A small self-supervised image encoder, trained from scratch: ademamix at rate 0.0006, 97500 training examples.
Rows from block 4 of a small self-supervised image encoder, named by matrix and row number. Rows with one number belong to one neuron. Each number is 128 + 24 x the weight over its row's rms, rounded and kept within 0 to 255. All counts start at 0. Numbers have three digits each.
After each neuron's rows are labels from the 100 images, of 14976, where the neuron reaches its highest value: "strongest on" is what is common among them. Only what is clearly more common there than usual is listed. The data: photos of arthropod specimens (BIOSCAN-5M). In brackets: how many of the 100.
# fc1: MLP up (model.blocks.4.mlp.fc1.weight, 768x192), inputs 0-63
# fc2: MLP down (model.blocks.4.mlp.fc2.weight, 192x768, transposed), outputs 0-63

fc1.121:114138168130154123131139102159100154114088123130124108106102134105176150115117106155116122139152138124109126151165133171144110106108135114094101144155132105116134094166124138095124160135175130
fc2.121:128170124136182096108176118113132146091124147138126139106112124136118115110122129148130135152144105133148110151161125150111139094144128118146164094110130165131117150135139123098110130135116138
strongest on: order Hemiptera (30)

fc1.533:171107134110136113147134134109162171073142114114122121130114143120176128144091152135135143125123146099142128125166173158141201134131138144127144123120152114145171151086114185113140097113127153
fc2.533:075107124119094111142079154168107074140131143156172132140083096090104112132153122119121129118111122125129135156117118109127117119086156123110137139144121125118117164199129095139110123174105121
strongest on: order Hymenoptera (42)

fc1.528:120105132107131126100132124100119119102088147109115167107170153134151144142095163128169122164116117123119120136166127105128122125089136122120161154161129129099094145114143114097070129154119138
fc2.528:142079116125115156136109123182139151097130144132113147121089131153114141145121138095141125127140100111148114083096123115136116127121127143153198125130154134128123134117112111123114066150133122
strongest on: order Hemiptera (67)

fc1.52:109126194135162111115131091104117134129110126113128118130134122073080132147109105166108106137135118129131118107145126147168136099151118095081121142114094123136157118135133161138099133115097132
fc2.52:188172128102140155143167147130133160122133162145110143101182146106093103093155089160179148150142111134109124114151126112114151121143123118147081092126141157137129136128144124112076099120088105
strongest on: order Coleoptera (37)

fc1.697:124099118117074128179164128105119098085151121159143151172127078100124092130114130171128129110112159181119122127101135105169155141107123156099127114135183092113105147132129133110134176122124119
fc2.697:156119141141135128153098137133143137132120144096095102125151194090107133113079126137139163158127148144119136132170111095123170097120109143139134131100101110140102135128149088144107132116107144
strongest on: order Hymenoptera (73)

fc1.395:086142115135151173128116120134121096086119123138136180115108133122167136085090140140113126103094133098142094106112102126128102143137121109121061148127155059125105108117119116126129136129182178
fc2.395:145158129115125139153168146124065143142143094140151114153133137125130139133135147162097109144186135087171113148132185152123125085126141138146121107104112114122131137144112141173107154117143123
strongest on: order Hymenoptera (49)

fc1.435:164133114122180124103157131107118106126141127136159109120149095117136152137118140152146139128122144090123159084148118141133146162128145130059117154126130130088122180113098150116125101152147151
fc2.435:128122159115130101140119172133160103132077154132098139156116108124146118109123135129177142117142120123118135142121110090142075125144111122132132103151105133122107166131115104170143160150115151
strongest on: order Hymenoptera (53)

fc1.511:100129126134131087122133127117142133140120168081170115108145138081083113153111139141090182123107129133096150159165123142152117077153138072077124132124121149130133115118090141114118161131128098
fc2.511:161168135130139133112167157081145104127122152132126144099192126094106131117113089132173125147137085143100111135120105139126131122158133116143131102131116149156122123117135115125087127138070098
strongest on: order Coleoptera (57)

fc1.127:124155159115124094137166117071135077114112113102080121141118101123132131153133162108155132150143123139168101089140184105130132109166127106163126135101141141126142173095207118131183142155113155
fc2.127:099121125110124109140090117177143138137153107136141132116116161133103111115135116113162150113123117111112172124151144187108101118106130119078129165128182108099121156136099132113087122147121160
strongest on: order Hymenoptera (46)

fc1.543:125111113140107177098111108120104110118112101122156153145125142106164127093141141086123151088114124154147103147095127153177143170130139126141080140137101123150125113131104123121168099176144133
fc2.543:113124133119150133130121112110104174111134108112123131119124090138155157110139152125100106158144126100175106162095114159126128117164158116114146103138150133105117129086053146108183154136147143
strongest on: order Hemiptera (32)

fc1.478:103126123106122131125128148105153127129095119134144172133127151126157103133151153115145141127084113113188095108123115101143155114142168091128131111120191148103098116105088133122157143152124166
fc2.478:095139119100166119151124109120118134122132124109132136124112086123132128122112148150114085154146124123197109134103156117135141095173133102112157135122152116145117132081089129163127072123117099
strongest on: order Hemiptera (41)

fc1.40:142114091121130112151116142115096133081168139119162141170133123140146111144119131187107138117129120115158126147103145100135152115110144129087126145172149087117085131151096121111143138099159144
fc2.40:152117117118092132138135132110072159132157145109130089110134108109104133141088140155094114156124113125104135125177146148100138085122127167174111092137084120140095135138122126145087154105099096
strongest on: order Hymenoptera (51)

fc1.34:149125085120147125169101153136105151116110119133125122141105114150123105107122134158101133095094160080124129150148146118134118131078124118052104137145166045106156143114130130127102137120148167
fc2.34:123154133166091167147114127143108133154178153093156094161169121118128147167096153149067150141132153151117142139187141163120094155082155158156127133143106150150092109144161136126112121117152139
strongest on: order Hymenoptera (43)

fc1.585:095093134133104166139127127128127131080132131111173135151125117109141105158110120108145111096112146126074121154202106111166144169135100114114115138146175121126138092095127094101113122135131188
fc2.585:148121115147088152140095124122123150127179099128140114103135174104136150155110123127090114101091117108168142100122120109108179109098130139109176158138121122113102120132108125098140070152165095
strongest on: order Hymenoptera (45)

fc1.521:103112145113140153100070153105152130113093146141119147109102151140172111151123118142127135125086134120106154136122129139137127161093132139140080120091155148062107169142126116135139097151131156
fc2.521:147105115156127125144110143121117166089140123157107138124129119131149135113137128122094120150161108125171108117096112152128149118155104154149185121135145184127126126141100103137138088170143125
strongest on: order Hemiptera (59)

fc1.570:102145123148115136120172135142167134138099132089129132133102161098140101109123117134148142117141171106123166117166156091125110136078117106142113141119130156141110138106144104117117093130145176
fc2.570:122116110130115155094093115154114118119104147115127127164126110142162143128177093115113138158135161152160170102126136129137162138120149160133153134140097156103131103117143102130161138139159089
strongest on: order Lepidoptera (34)

fc1.14:097126101108144117108109134169099137116117151157126185102100112146148161151156125111105114104125130116140124154123125108156144150107149117161135158135173135135157073126109092103135119136138182
fc2.14:101117084158152091099097107122093134147144100104121178080150099135133101098151121136086142164092123159145133140124101125122141145140153142135118124130145151125116108121083091095106152144067135
strongest on: class Arachnida (28); order Hemiptera (28)

fc1.250:122105121126140173116103146136127126066142130116147108174126119092141123138121169127120143160125125125095149103153107110147137185055107113110058126130118113110126119122158086154110093158152139
fc2.250:142124152166116124165118171154119135122131113151120164098095145102122141126130143117118108116138104089143121115109116115142135103132119151111207179108138158102101166137115134118134088143141113
strongest on: order Hemiptera (53)

fc1.278:138119120061133187093109119107125100126142105102138152180132081109150132133136135089150167098143127079155094140104138132159126103142147095119101121126193113085191170122129119120115149143135106
fc2.278:123143145136122122139137138141129082148105132099182129131118122102145135140094159138096123116123150145124129138152117110152084121119124129118160134104071122134100134109174134146121153104134083
strongest on: order Hymenoptera (43)

fc1.315:132158129100075152127084140119120094154109119114153089153183154131137121155140151146085129114119160158113154109203142117163139155093135127160127152144114139117144080112152103157129104144139111
fc2.315:149131117132147168117131124155093159148107131118146130117163100119134149138157079098109131154133142145108132115114103099154135141148151135132097099142077159122137102129134101110156116145139107
strongest on: order Lepidoptera (25)

fc1.370:131133120130126098126100139111111116096125123131112157133126121173154150143106145143141132168123134099124117060100132073155127146125156122165141112144135131157163103101155115113170091138120153
fc2.370:125108104133156106135122122128107119119104084140084166122121095115140104119110105112127113164158095126159111145103097105125102139148102106157163126117128167097091139120091075118122127171110105
strongest on: order Hemiptera (47); class Arachnida (28)

fc1.49:094133113172108131111069121147119122146137139140106163108110154139165154121152101094104147142087116128116123103097122075173199124095137122161105121135133104131139096117096111112130104145154148
fc2.49:124099122140142113109118129091115121120126095105126170110153091127166137132135119119130134144101108135169121156134116139112131138156116123140168101133150154127086085103055098094154163154123125
strongest on: order Hemiptera (28)

fc1.684:099156128118134108133075116150136154122135120129161158174118144133150120143129127147138130104137139138121111110132119136186148128103109144110134165171164068140153103114090110112125129146072107
fc2.684:148095123113103126099157142120068121085149090107140139142126143139128119177144150136111129138141134125144158124136135140131131126122135157132139105124133159085121110142137135122097131097090110
strongest on: order Coleoptera (41)

fc1.730:109108096160123117139141142129117133119137154092157129167160133114119123173111164109097140078089145115134121126168118088168148188126109110129121132202135084133113130128107114117149105152144121
fc2.730:144163144129077173181123165119110084145123108124128080115149136114162164153085143103174143108127103117158122098135117125105117127117095118145120105096130071110105114134132127143152133110157084
strongest on: order Hymenoptera (48)

fc1.222:114149125130114118099114154120141072155108119166108136128148114149103132127110113112099145079134130109144111092090120144079146112112155121144134146139120110106147116090128116103115179123086109
fc2.222:165145131126126121101144104131185136110124133152103122100121141121108121082146100149140134106127086112133100115131084168145149127124113129128138121111143140152126126131104123080107170153129126
strongest on: order Hymenoptera (42)

fc1.220:150126113109145087121124106135142097131143150108088137117181137060106130138110115131103108128098146163192118118163138095160111099148122098146135159110112130100093118112136129137106139126124125
fc2.220:143136157132086114142114090103143117116078103121148087086129123077092122125120091131136130159079134143102136128128079138115101119115130118144138116128067128116083123137103111095110184128111138
strongest on: order Coleoptera (80)

fc1.253:142104114080140143133139133094094166108149092112122128156112112154132140127115132174086132133131133070137084144155164142105145096135142141116165148162088125161149141125088139124143161106142106
fc2.253:154144131140130151115123145156031143105139135091110145150127082116142110120142145161087149170146111137137133158136152140114125119131141147168118093142125162127155130153130107143108152152128141
strongest on: order Coleoptera (37)

fc1.340:121158126091147110110150124165088143126118133118094161140161126118125126105140089110143108145158167146111115119125152107130066105135193118097146132110094132113117089094121144120091135107053168
fc2.340:112139145149128096131161128125142129130131155108161109124100084106144142140121145122131132160142129074132126142118110120151124162125156138149150143125119116128111157143089074117115171129148140
strongest on: order Diptera (60)

fc1.718:144179160085101133132114123092145116150127113139200114151119124157135118106145147105094128119162154123146159107153137103099129101146110167124131149125130101129103148132119100155133121139113116
fc2.718:171137134123126158106152178073142123118142127127117142126120159121106123138114123164133140110129123101107078096104099150172171108131069110159155122112131155130151107123147159105119152129110138
strongest on: order Coleoptera (45)