{"dataset": "photos of arthropod specimens (BIOSCAN-5M)", "crop_scale_min": 0.2, "color_jitter": 0.6, "parallel_block": false, "expert_mlp_ratio": 1, "shared_expert": false, "width": 192, "projector_out": 128, "residual_init": "scaled_by_depth", "learning_rate": 0.0006, "alpha": 4, "ema_decay": 0.995, "epochs": 12.7, "final_lr_fraction": 0.1}
Rows from block 2 of a small self-supervised image encoder, named by matrix and row number. Rows with one number belong to one neuron. Each number is 128 + 24 x the weight over its row's rms, rounded and kept within 0 to 255. All counts start at 0. Numbers have three digits each.
After each neuron's rows are labels from the 100 images, of 14976, where the neuron reaches its highest value: "strongest on" is what is common among them. Only what is clearly more common there than usual is listed. The data: photos of arthropod specimens (BIOSCAN-5M).
# fc1: MLP up (model.blocks.2.mlp.fc1.weight, 768x192), inputs 128-191
# fc2: MLP down (model.blocks.2.mlp.fc2.weight, 192x768, transposed), outputs 128-191

fc1.149:150123156173129141171092112136161139116138083129122112125126097136107145159140117160096136128109112157080130124143146107105099120132148072100173099129119133124127134117176145113087071127193143
fc2.149:157107097097129090124136138140108096152097116140103132104112110139147110137148109113121139173115158112133136169092133136119157131147170157151126154139164152172109140135132119127158133138114149
strongest on: order Hymenoptera

fc1.124:134116150104095109121188192091144149153105121150135117125126137110137112101154156146116153144104116133129136159116099100109091178123109146143081182108132095117132172154172118137129117132131137
fc2.124:125138139111138097134148138140154161129133134127132121148085106095120091139121125102124141146127159093106142091133081115104145134134168145144136148111144179140122142120109169100109155111130146
strongest on: class Arachnida

fc1.118:134173142143131094164130158105096145130136145095144131163130103086152123127079131143104152128133138110107125116189148128095122137130164109160141099114158139093153138114135126140164114186166104
fc2.118:131124142097124111146113111120079125117153159110143170130131113121117121094137108066149134132116142142157137133133132112134182151124116109117137158102133142125123127107163066122121155118142105
strongest on: order Coleoptera

fc1.28:110171098156116151140130181165119117108149106131169126120118127114136121142133136145140147137174123153123118119130158113093086148180155126151163114123121117137134118165165138126149129137157122
fc2.28:171074123089133111134147112103102108126103152109110161093120123142129135105129093099140120126139122157136143104075101180105178149097106124120144162119142133157141154105132083137171174085151147
strongest on: order Coleoptera

fc1.566:123184168109138116115172110128098148116147135126134114145155151121135136142110183136142136110086102129135145100136107114108096104138121137103133118131058102146156175159126153133096148148183127
fc2.566:100135124127117125154144164161153128144082115124124115124119115128129060145124105133100135141107152125084099130118109152099132147118139111125135128140106163106161189112156160136119119141128110
strongest on: order Hymenoptera

fc1.421:111114131145107130123137108095108108113138128126133133113107129095133105113093114174159121132094096127166090165106112136137113155118131129050093153140124184181114109128114103114117176123124165
fc2.421:145112113093127116137105113125120094124086113128060106153127128097150120135122122108115131114160163159145124085078137129138140162113102143139142160125129167159118114125124153106169155090126165
strongest on: order Hemiptera

fc1.726:143136127150158136115103121123114096112160190125150171137134146097107114134157095144151140114114131157165153113143117122088126116116132094100095094124126181106131129096111147143098108113096125
fc2.726:119098155132137132111165100165128135122142128126148117118120146131130115163076137104143087134120156135097135119138106126104125134121184122130116132051110160194130117119126145099140117126119093
strongest on: order Hemiptera; family Tropiduchidae

fc1.137:133102133129143106157153147135120126115149168165114153117105109116105077092084157175099122147102097115131127129096127117118125133118100128117119097126119151133131145124102136145115111104128118
fc2.137:076131140098098103108157112167100169143126120134117121115147124155151113117116135143185091138105139114106099088110115101121137113119090141132097157099094130133134152136121128118169137150152161
strongest on: order Coleoptera

fc1.511:140138130136093175137127146125091105139097128143111133103087168134135100153111084159123149123135126106113119139123108121143110116147138106159156124128114127138125118129141158109117131154124098
fc2.511:159126143135099160151184122145161119160156068138141133154136139103156136150114124123181132128139146144134167161137135104172123158146108143105113107083078158185140148121108162142126123130144130
strongest on: order Coleoptera

fc1.175:059131136112149086100140069169087088116149114114167120103092126125124115148142096140127150124077143113106159136117115124147136133144157123147153124115128143105155133101163131087149135096133059
fc2.175:122152095123095114119136149103171145149121117156114100134141156120130128149116140125084141174111173097155131151102140143143070132153139166129130178174171119151141133137121155140120129138141155
strongest on: order Hymenoptera

fc1.71:095147102118133130117140152145124123061118110126093146059128124141108111126139109136139113158100172157074126138084119105149126104150125154102120106110132168090128156063131140099144081124146103
fc2.71:124143133128135131173080114137108116117116167115103151088097131157148136100153119129141119082118117131159089117093093161087159079129092117078122148125145119134135167115123125147149114137170134
strongest on: order Coleoptera

fc1.123:099094111142112100132147108139109075082107118134072110127142166153104142141102085113087120139132135154145134142114118152129104113132080139088148105141128142189110134137102161135139133106155121
fc2.123:141110130142145150136130136135118140104124129117102143117120141089108166090203111111097117127165140159136110109076094081130141099115096115125127174115144149112113140141103107104141169130141130
strongest on: order Coleoptera

fc1.366:098131126082145112124123151145143116095130138107131129106113130143130083143139135135100127147111121121157113104162107072131147094103094135136139093130109095127142134124109102153121126148131112
fc2.366:112113152118094119151137130149118173139098082118129084131146092128116141139137107161111103103143089124097122109176111115101147138144113132165138170132084113114124140118145110131135111130119154
strongest on: order Coleoptera

fc1.528:140215145140107108143137151147099141126099122169148082125063142141124132151119141155117100118115141127110121100147141146130126121139174094135138137100120114112123132091161139163105108151152101
fc2.528:158097150101121111130183132118121122141112103115144162126168151105123106102129110074167131140123133117129161155130130122141177176142105141123129143109131186155143146130129099131125167123138149
strongest on: order Coleoptera

fc1.193:102172106133157144160089170115100172113135137123147133102097125141151117137116123136141112112118146128114101129160129109135138123127142121144137089118138134159166077083123142121158130160142140
fc2.193:152128160087106085160110126135112123122155157131114158135099094137152143103156100100141130116147130110167130130123107127105145109130102102106130144107139103114128127151152088138146143122169093
strongest on: order Coleoptera

fc1.305:109167151127112155135153093102140093101133133136092101126126162152153162145141158162110129164115086123147108124120124118131125134078124156117109136134119147100157125150150121108122142145174161
fc2.305:142143123130110102141151122129092134107104099115156109080103099121123127092147073148117126123144158136135138103140107127123122134115153146143124120095104119118134146115085125068095121109124146
strongest on: order Coleoptera

fc1.284:115083149158129163122122166088152134135178150122160131144138129123092130120119129106154138095160170133102101102151121119133108101092128155138123161136134152117062136122132144192132116142157067
fc2.284:123117174139147123107142124144117101119119104129099084131152130115136161142124098131135097091135134137102153163141143118113080110135142151143159118112102094140105081137165107120069175092128151
strongest on: order Coleoptera

fc1.576:087140121123147125154138151124128133100105119133116154112109121035090123076119133118145071113146122134124102127151114154139132089107159172139181139097168154045130099124147158140120162157138077
fc2.576:154108122117134168131135134118109125214137115112138145177173128115128134130153129136170134077131086150128139106132112135153116071131124099141137125164146112106131113157136083147129124139115184
strongest on: order Lepidoptera

fc1.50:148100102130090093120133094129103131139111146123126098118081139103107114140122135122111086146130143122112113086146136143147160079089096096102128126172109142135109133098128185100127140148169112
fc2.50:130073122127094154095134096124153096128118117136133116080151164139097125105136133119155143113149120147115153118083141101158110107090115113117114134123140134129102104151137083117146139090088167
strongest on: order Hymenoptera

fc1.383:132090134122111107124155100166161148132120108156121133147092163139081111127131158124118114134114142151137111174146114155148104086125146122145148118078150131109131140127152122158119099154153123
fc2.383:121127135167139133133162142085162106113133124101112087140178134112123149148124121121107142109138107141149134152110146145138078095152128147131154101127147119113155087146152075113109188112105182
strongest on: order Coleoptera

fc1.130:156165093196179153167130150153132129119112142144138137126119112139143142138117136111132122120167129106134087089135162112115132131132150149098133151122116193161129131151156148116124133179175132
fc2.130:134119144144100137157118089096109149166133098104122161154122102138107146143133144080101127134113124113148116133119129140134127136125141082123116129143120119148134132117106132120165107161144103
strongest on: order Coleoptera

fc1.602:162140114157141102108150122086054121117130124172168070117093106085144117137107126115133144105180146130116132109145133146117134093075138156103119161117155109129165142119165160176161117165130104
fc2.602:118119127103132139147145160133119159191123111112146158145142123106147132106154167122162140112068124131134096126130114132139181130130143085139130147140128186096148130114168159143160127160134147
strongest on: order Coleoptera

fc1.532:116120113112131118110131164075093105141116102121138129159161141151074145108112142090085143075123155146136116141139117139118099138090150155157137128158153136122108133128117114113135146138139093
fc2.532:138118160091102144162126152146129136117136082121179168106106151125147127134109099183164154144123134145140161126154117133115150164103142127135155116084106148171152164092160170129093109153133148
strongest on: order Lepidoptera

fc1.711:135155101105137139113133121121093130118096131102095082094113155139120120119096156117093103113124163110129147079147094094147132155088127098125102154150142159154125115113127144109146145154161122
fc2.711:163133112123122145145124096141116080122065116138145138117114137124155189129141103110131110113191159096157114106098118128120087134105124123101141151064155153186140151102141113115132146128115140
strongest on: order Lepidoptera

fc1.163:123132125145116176142168196149163097113151141116108095177136126140085117097189162169128095128078162155159116100136181095142128113168094142151133121088139175111097138109099162165145130196131132
fc2.163:083116109160134095133138120143145186119126119135144121109115160140120129123101117143140105124121140163119105145158178085113120110159134138135128149108137144129120109143117110152069112116139094
strongest on: order Coleoptera