Weights of a small self-supervised image encoder: ademamix at rate 0.0006, 97500 training examples.
Rows from expert 15 of block 5, named by matrix and row number. Rows with one number belong to one neuron. Each number is 500 + 25 x the weight over its row's rms, rounded and kept within 0 to 999. All counts start at 0. Numbers have three digits each.
# up: expert up (model.blocks.5.mlp.up, 32x192x192), inputs 0-95
# down: expert down (model.blocks.5.mlp.down, 32x192x192, transposed), outputs 0-95
up.10:471500512489476565524406513451485475508463450512487518535520497529508477496514497479461494453510523528488505495505480462504491516484479502438464531512526481496499483488515492536543444516497517490512481480463475483502497519442514541499494497505435463459479486516534471506522477497517468471
down.10:471493466472528513487500461503467549474532495498529469515496510503472474500504519501479459506502527517475464480506497522507509471473547489477488526477516505499565464476505574485452517455496540523505495517489491465522517507484492503518524501506453478509516521523500526446478516492516522548
up.26:457520510459487518555498505475473484523500469479541486539489480533488491494535499444483466456521519475461488480483475442500506516452498523466476516506521476486514474452495476507499468498487535477495485510442466502516510532483541547489491495493436498486492481494505493519491501511513479484
down.26:521454504487470526490490514492439495476508509518518463511453478509502546507516498494498474461499482502507474507506478443501535510511497510496509494504531418443474478496472460503546488498500520509522452497539478501492520526518522509464521501502472492506504519513501431497493561502494443509
up.32:447518513476506538550482503465477505515474467483529488590486492513495510486551509452471472459535513465454506513531480473506510517457508517474484532507522493475497472451510494534517474504500540500513499475480486514506486543491503510489480515485422501483513476530521492508497516512535442495
down.32:493507502505514504492503532540530498495507494485546523512493507494501504496507511529497576489502520479469497490524529489471486478484517510518514526510486478521568518549530545521472501475526524490493528494502473528528493528500548515529488523469539539495484480496502511525510482515495522477
up.39:475521489460500506553487482490473466565479458519510511529491485529487459488540480451482491474495523523480481508466495453528489526472505561471483541496519479466497502479533481505504477507488529517510490497452458497505498531492510539503481497504484495499520484487521490484505492505513486474
down.39:519491484517470531489510514485488507460526474529525500465497525480472496492536546518510489519481484488543489497512469471465520474476502522482542496450508480469488487487468467519475518489463546561526496506472469501539521498525532501514497531493503528507466573497508464489504554463478502506
up.59:473533509470496516487479513481492466541457475482509519539494507499508476492528492427484497470485512518482504498488465434534504528444485499449476541534530481455496483478496496490509465499484504508505493481469471472515493536481532505500496509493465489486500447511519463502538490491493495481
down.59:500518540530510479505497505495543528501552517496518515488471506499486489479509495487487508467512486462499439503492496510484545503506482473498497509522510590498484511486487518481525510486480456484458503528490479532497472505462487499494528496512497525466518488473518548503500498523507473470
up.71:490509518444469534505479502486482468543495480515532494539503477525493484524492503470492484459529522472483498480495497465555516555461496495486500545513529454478524508471493480498502480485486491503503482482483482481504517558497532525483534487499484493500501440476521494487528510491497490494
down.71:505483511510483502505488500480478496499536478512485485501516492482508514512477499538471478504484496537527449528480533504482489494538468500499484468504518439466489470521494441527537529526478511520518474493471496482503486506518492506453510479478552467500475548435518463467451536487478452514
up.72:496525505454502506523493512515501470538464469496508488536505496530503472494527493482496500500472542502488549508472493482530468541471512530476509580540529469468488486517504486486520489498484547529512470478484484452493538542504527536503517527513497501518499486518549483463508509488502489482
down.72:525504565457458521492508504452477464481516485525500543544532483483503508525520491571498425486481517474507421520492478461527505477506489486505507520513554473476531506481522488487497521506474478511494503483504478502538505508517471510495533481468525495468468533470510503501473519518484480495
up.85:494523497462464511499478526486479457527463429532512505513502490516488472507524497465452480459523516527490513515483481471538489535507493511462484514522523475471535455492473477452510496492488459508518469490478472483471492547484536510493519497487481486482507449500504479523555495498482510480
down.85:493533569482461495532533501479533501493517509514491469521489529494457469516450534497500459520509484482522492506476509519462494497525492466492467481515491516497488534503477540527498483489501467498441546513486497494501496514515511510495535442514490489479488513483469523477469488536504481512
up.93:481508496484478510493428526509483451503447466501511492518506496524491474509502493460454495459469517525487528478490493467516507518476508523417457522512503486512501469502533480490530447483487477501510484454469472462497489518454551506500490520503438474463497445500527480511541450497492483488
down.93:548521501504524489523515490498488510470517475497515462461513516478501509539492533511507490514520528457470481454519494538426491483452508527465452465499423499501516493455485516518473516452497505503500518481498478487512520493521512481523448499507493551533469549500500528492522501480517529537
up.112:485534496492479503525492531499511473541483455493519490518485496519502485481505508438504491446484537477482539499492491469524482562433500493476493563504517464481504498492488485486503473507479529530504482490456474476500516530506538528507530523536470495493485449504516485506535496492493443496
down.112:523511568453474489477509475469494456482493500495477500503501464463540541505484485570514480492480499507550489502503526510512519500541514457509504498505517490471485528515498456511557537550497492499485474474510525494523515505550467499489505467474568534484468559463478501500468529509449467490
up.113:483502495476486486469430500509480425515500472499517535498537498520530467504498492494478500496479495547498502484454486470507500507490502498435461504536553488472508483492485509484485478497502483487497483474469466473504480498477520509481506522487477465482471472503533484501531451473511523468
down.113:516536519534500493488503493483490521502499525519526492497511524479448519546520516511502499506511522451530475499522485534442526497466538513506520469487484514505455478486490473491520506494516456449458453490493505539498493541505502501496516466540448553434495512477509546507521498544516483491
up.115:468517506456465520563478524498492481553494458506525506505481473515490462498501490467473485481492527515488492471479473465502491521452481470466494520484516460506525464500483479510515456509483500490490476493446490477506508513491541536509510484491452494490500467479533479500514499500509485467
down.115:549541490516469509510548507499500515510513504522493489441501507496490476489530493504505502533475481523514495511525467483447506473519513491489511478490496485462467462486464482478491497497457505550480523533490447466493512505538498509487512550515492524529502556494498498483495546437505466534
up.117:451516532469517516531452516501475469521477480517525500533500494537525484520519500468468486459494509536482519512462506477530449505494515496468438538505535484494499478517448494496508477493496492508506494455472468458505501540463520498509481515497469469474475469522497481500528464495510492469
down.117:488492523514507521495508494508513528509550529505543498507519518502447501530487498488518449500559495481518487491488499517464528537482509501485476504520465532557523499502448497498508486499493492481464483490523498531492529492515534519489510450523449576455482529529508560514523504533536484496
up.131:484522493472483506478464525498471441515472474521530526515523516498513473518540504495477489469497518531490526494474489462512502509476521526471471534542534500499543494513498491475489491491485497498503510482491470473494481519488510522485485510495493484484511440510532481502538476485504492486
down.131:510496531524464489517495506461524524504544513538526499512512530497433491542488526481515487486519525477532481518515513516477539519495497486473486512505498515502509480518482496503520492503484478475462493508502488517485513517488507535483521451519471547478499517540512547479531477521511471480
up.133:473520517447498539538468522486477518569493423487522540549484461552508472509515501444448465466502511509473484500531485477517505522454477494481473525506514470496529429469501492521521476499514499504511504480469489487494506517487526548506499508502466483472489479521534491489495505486509511499
down.133:521501492475519529519499500513461515496486496517535508490522524517492493510550537469484463521532491498495472473493430488458546478481493506478523516473507509491524484481474517502465516451455528527536499535500466517535519504473523494500527541520456532521531533510507499477476550491498485507
up.145:452548505467501528533485504484488503517471492480529499543488502535508496482536505451480475461501517486453522514498468459494475518423503516489482526476499474501494472456489474513499430523472535479502487473473484506504527509484522537485471508509437495486486474535513498505485532498531473494
down.145:532474461493474509518488507523506503500556485519530490520481516523481490536493544480510498502490507481460496458519471534469553494503512502434495519486510475479501507517495553536453489455451515535505527524467496498532542521482565505564499540484518530540500517486516468496507512498497513507
up.159:508507482480494479500485502513503436505489488536503500492505513520501468510521477486499501461450515555499511471451504483541509497502519503455506486520516457466513483510449496467471490492479471506502458480475442444494483515493502485495503501510502494494496484509485481483505479473479500456
down.159:488482488525517495501500512472520511497557494513541537536546544493458489570526530475531511509543496473534511492511533488482540524503536487486486502510487518509520540496465482491487490525480495488481464496542508515489527507489542528502495469499502567482495525526476506541594475495512539468
up.175:473523551453513510558490506463471525552503465467496477555509505500503495503543502475489483471530552490463488540537492480541486523441479518478490548512508488494503490457477491522494479519509549486515503503467489502509475550488497532504504490485488496495491459551509500500505500505513474492
down.175:494486503519508496500492492561478462500535466466488538523511486469525500476513502483502517504493512503533476521490475502446482494493530498511515493531480445510498503497509487494484490529564529482492490498517474487487495534519539513490455548485518544479474518474503483575491512536463455485
up.177:473509531457501544524491480490475472519450471516521495549495485533492521527476521475491490483525527484481530467473496441512479522446506494474469547499519496467525497468502497547519451506507525459495469446477498502536486519477550481495525464490439461459470475482498477500536475527503465501
down.177:528495501504509499537554472502526510461527502492459465532517506494530536491465490523505527491488514504526539480531517569481496503479498495477478473499473480477473532504523510537521495492519491515475503518476526461520539460541500496507513515472509519471514535452497561459465562485482477493
up.178:470538507469495518510489514496469490561475481518511498533474497485493468491525481457483479443497516483449522514490488443520497524478510510463469533526526463493519477495511476455504474488483513506506482451470467467503504524485518497470511496507452492488524463504520479497533498465506491492
down.178:491526508529510482520490468519498539496536531488526509531485488451479510523498519516521532476528554482490433497565505486486491516464525501488532528483493500490457496450493509522527491444503469465429437487488495478516507529457494485510537466499488535483503492485535516489503503523536467489
up.181:464498531470524510537472517504489479510493503522491471548463513516519512532531504456462497464495525514467528519490496467528489518481487488463453510532518464463526488496471473473504462519521501484513485433474455472539509538473534505489485498496464474462488495508488487470537490504527503480
down.181:516526523498493515503515524510498517551461511500543483488522525508451509524477509475541465497511487478489446480474507539445489486517496462483492506518498495480505488506474520500524515463493504497459480526491496552510493528493549519490566459536454535474484502495481528499491494563514461517
up.188:477498493474471504481461516504485461506474430536493525511492503514501468502483495492450510493494503521489523454488455451523534533489505558461479521543530461475543487521478488457536480496492471512512467486497475479455491527480561477487530523514449476480525472519512477529534500489458532486
down.188:498481505506525506507476510548507495448549488507542480511507527474484521532494507537499527493515465472497476499504480483493539484443492538471491488492493488508504521494457483487477499473550507492487498498513495528530512522519544483505480476471525522478459545486507498523540522486476535483
up.190:466538500454511501492453497486468465531463468497506520517492515497498478487529453464478465460513533498459512490494468431559511521450501502454478530517531489496518489469500497505510456514495510466519439482481474509489493533465509508477480508500427478485512475512498476517530483499508499480
down.190:509508506504513468531465487495533524497491509484517515489488547495448476511537499513522484475519527499474477483493476518496523495484524496468521529501502548515518499487518515492513468475485475464432502522474519534510466541468499505519484504538472536457552483488527557509538474550493496461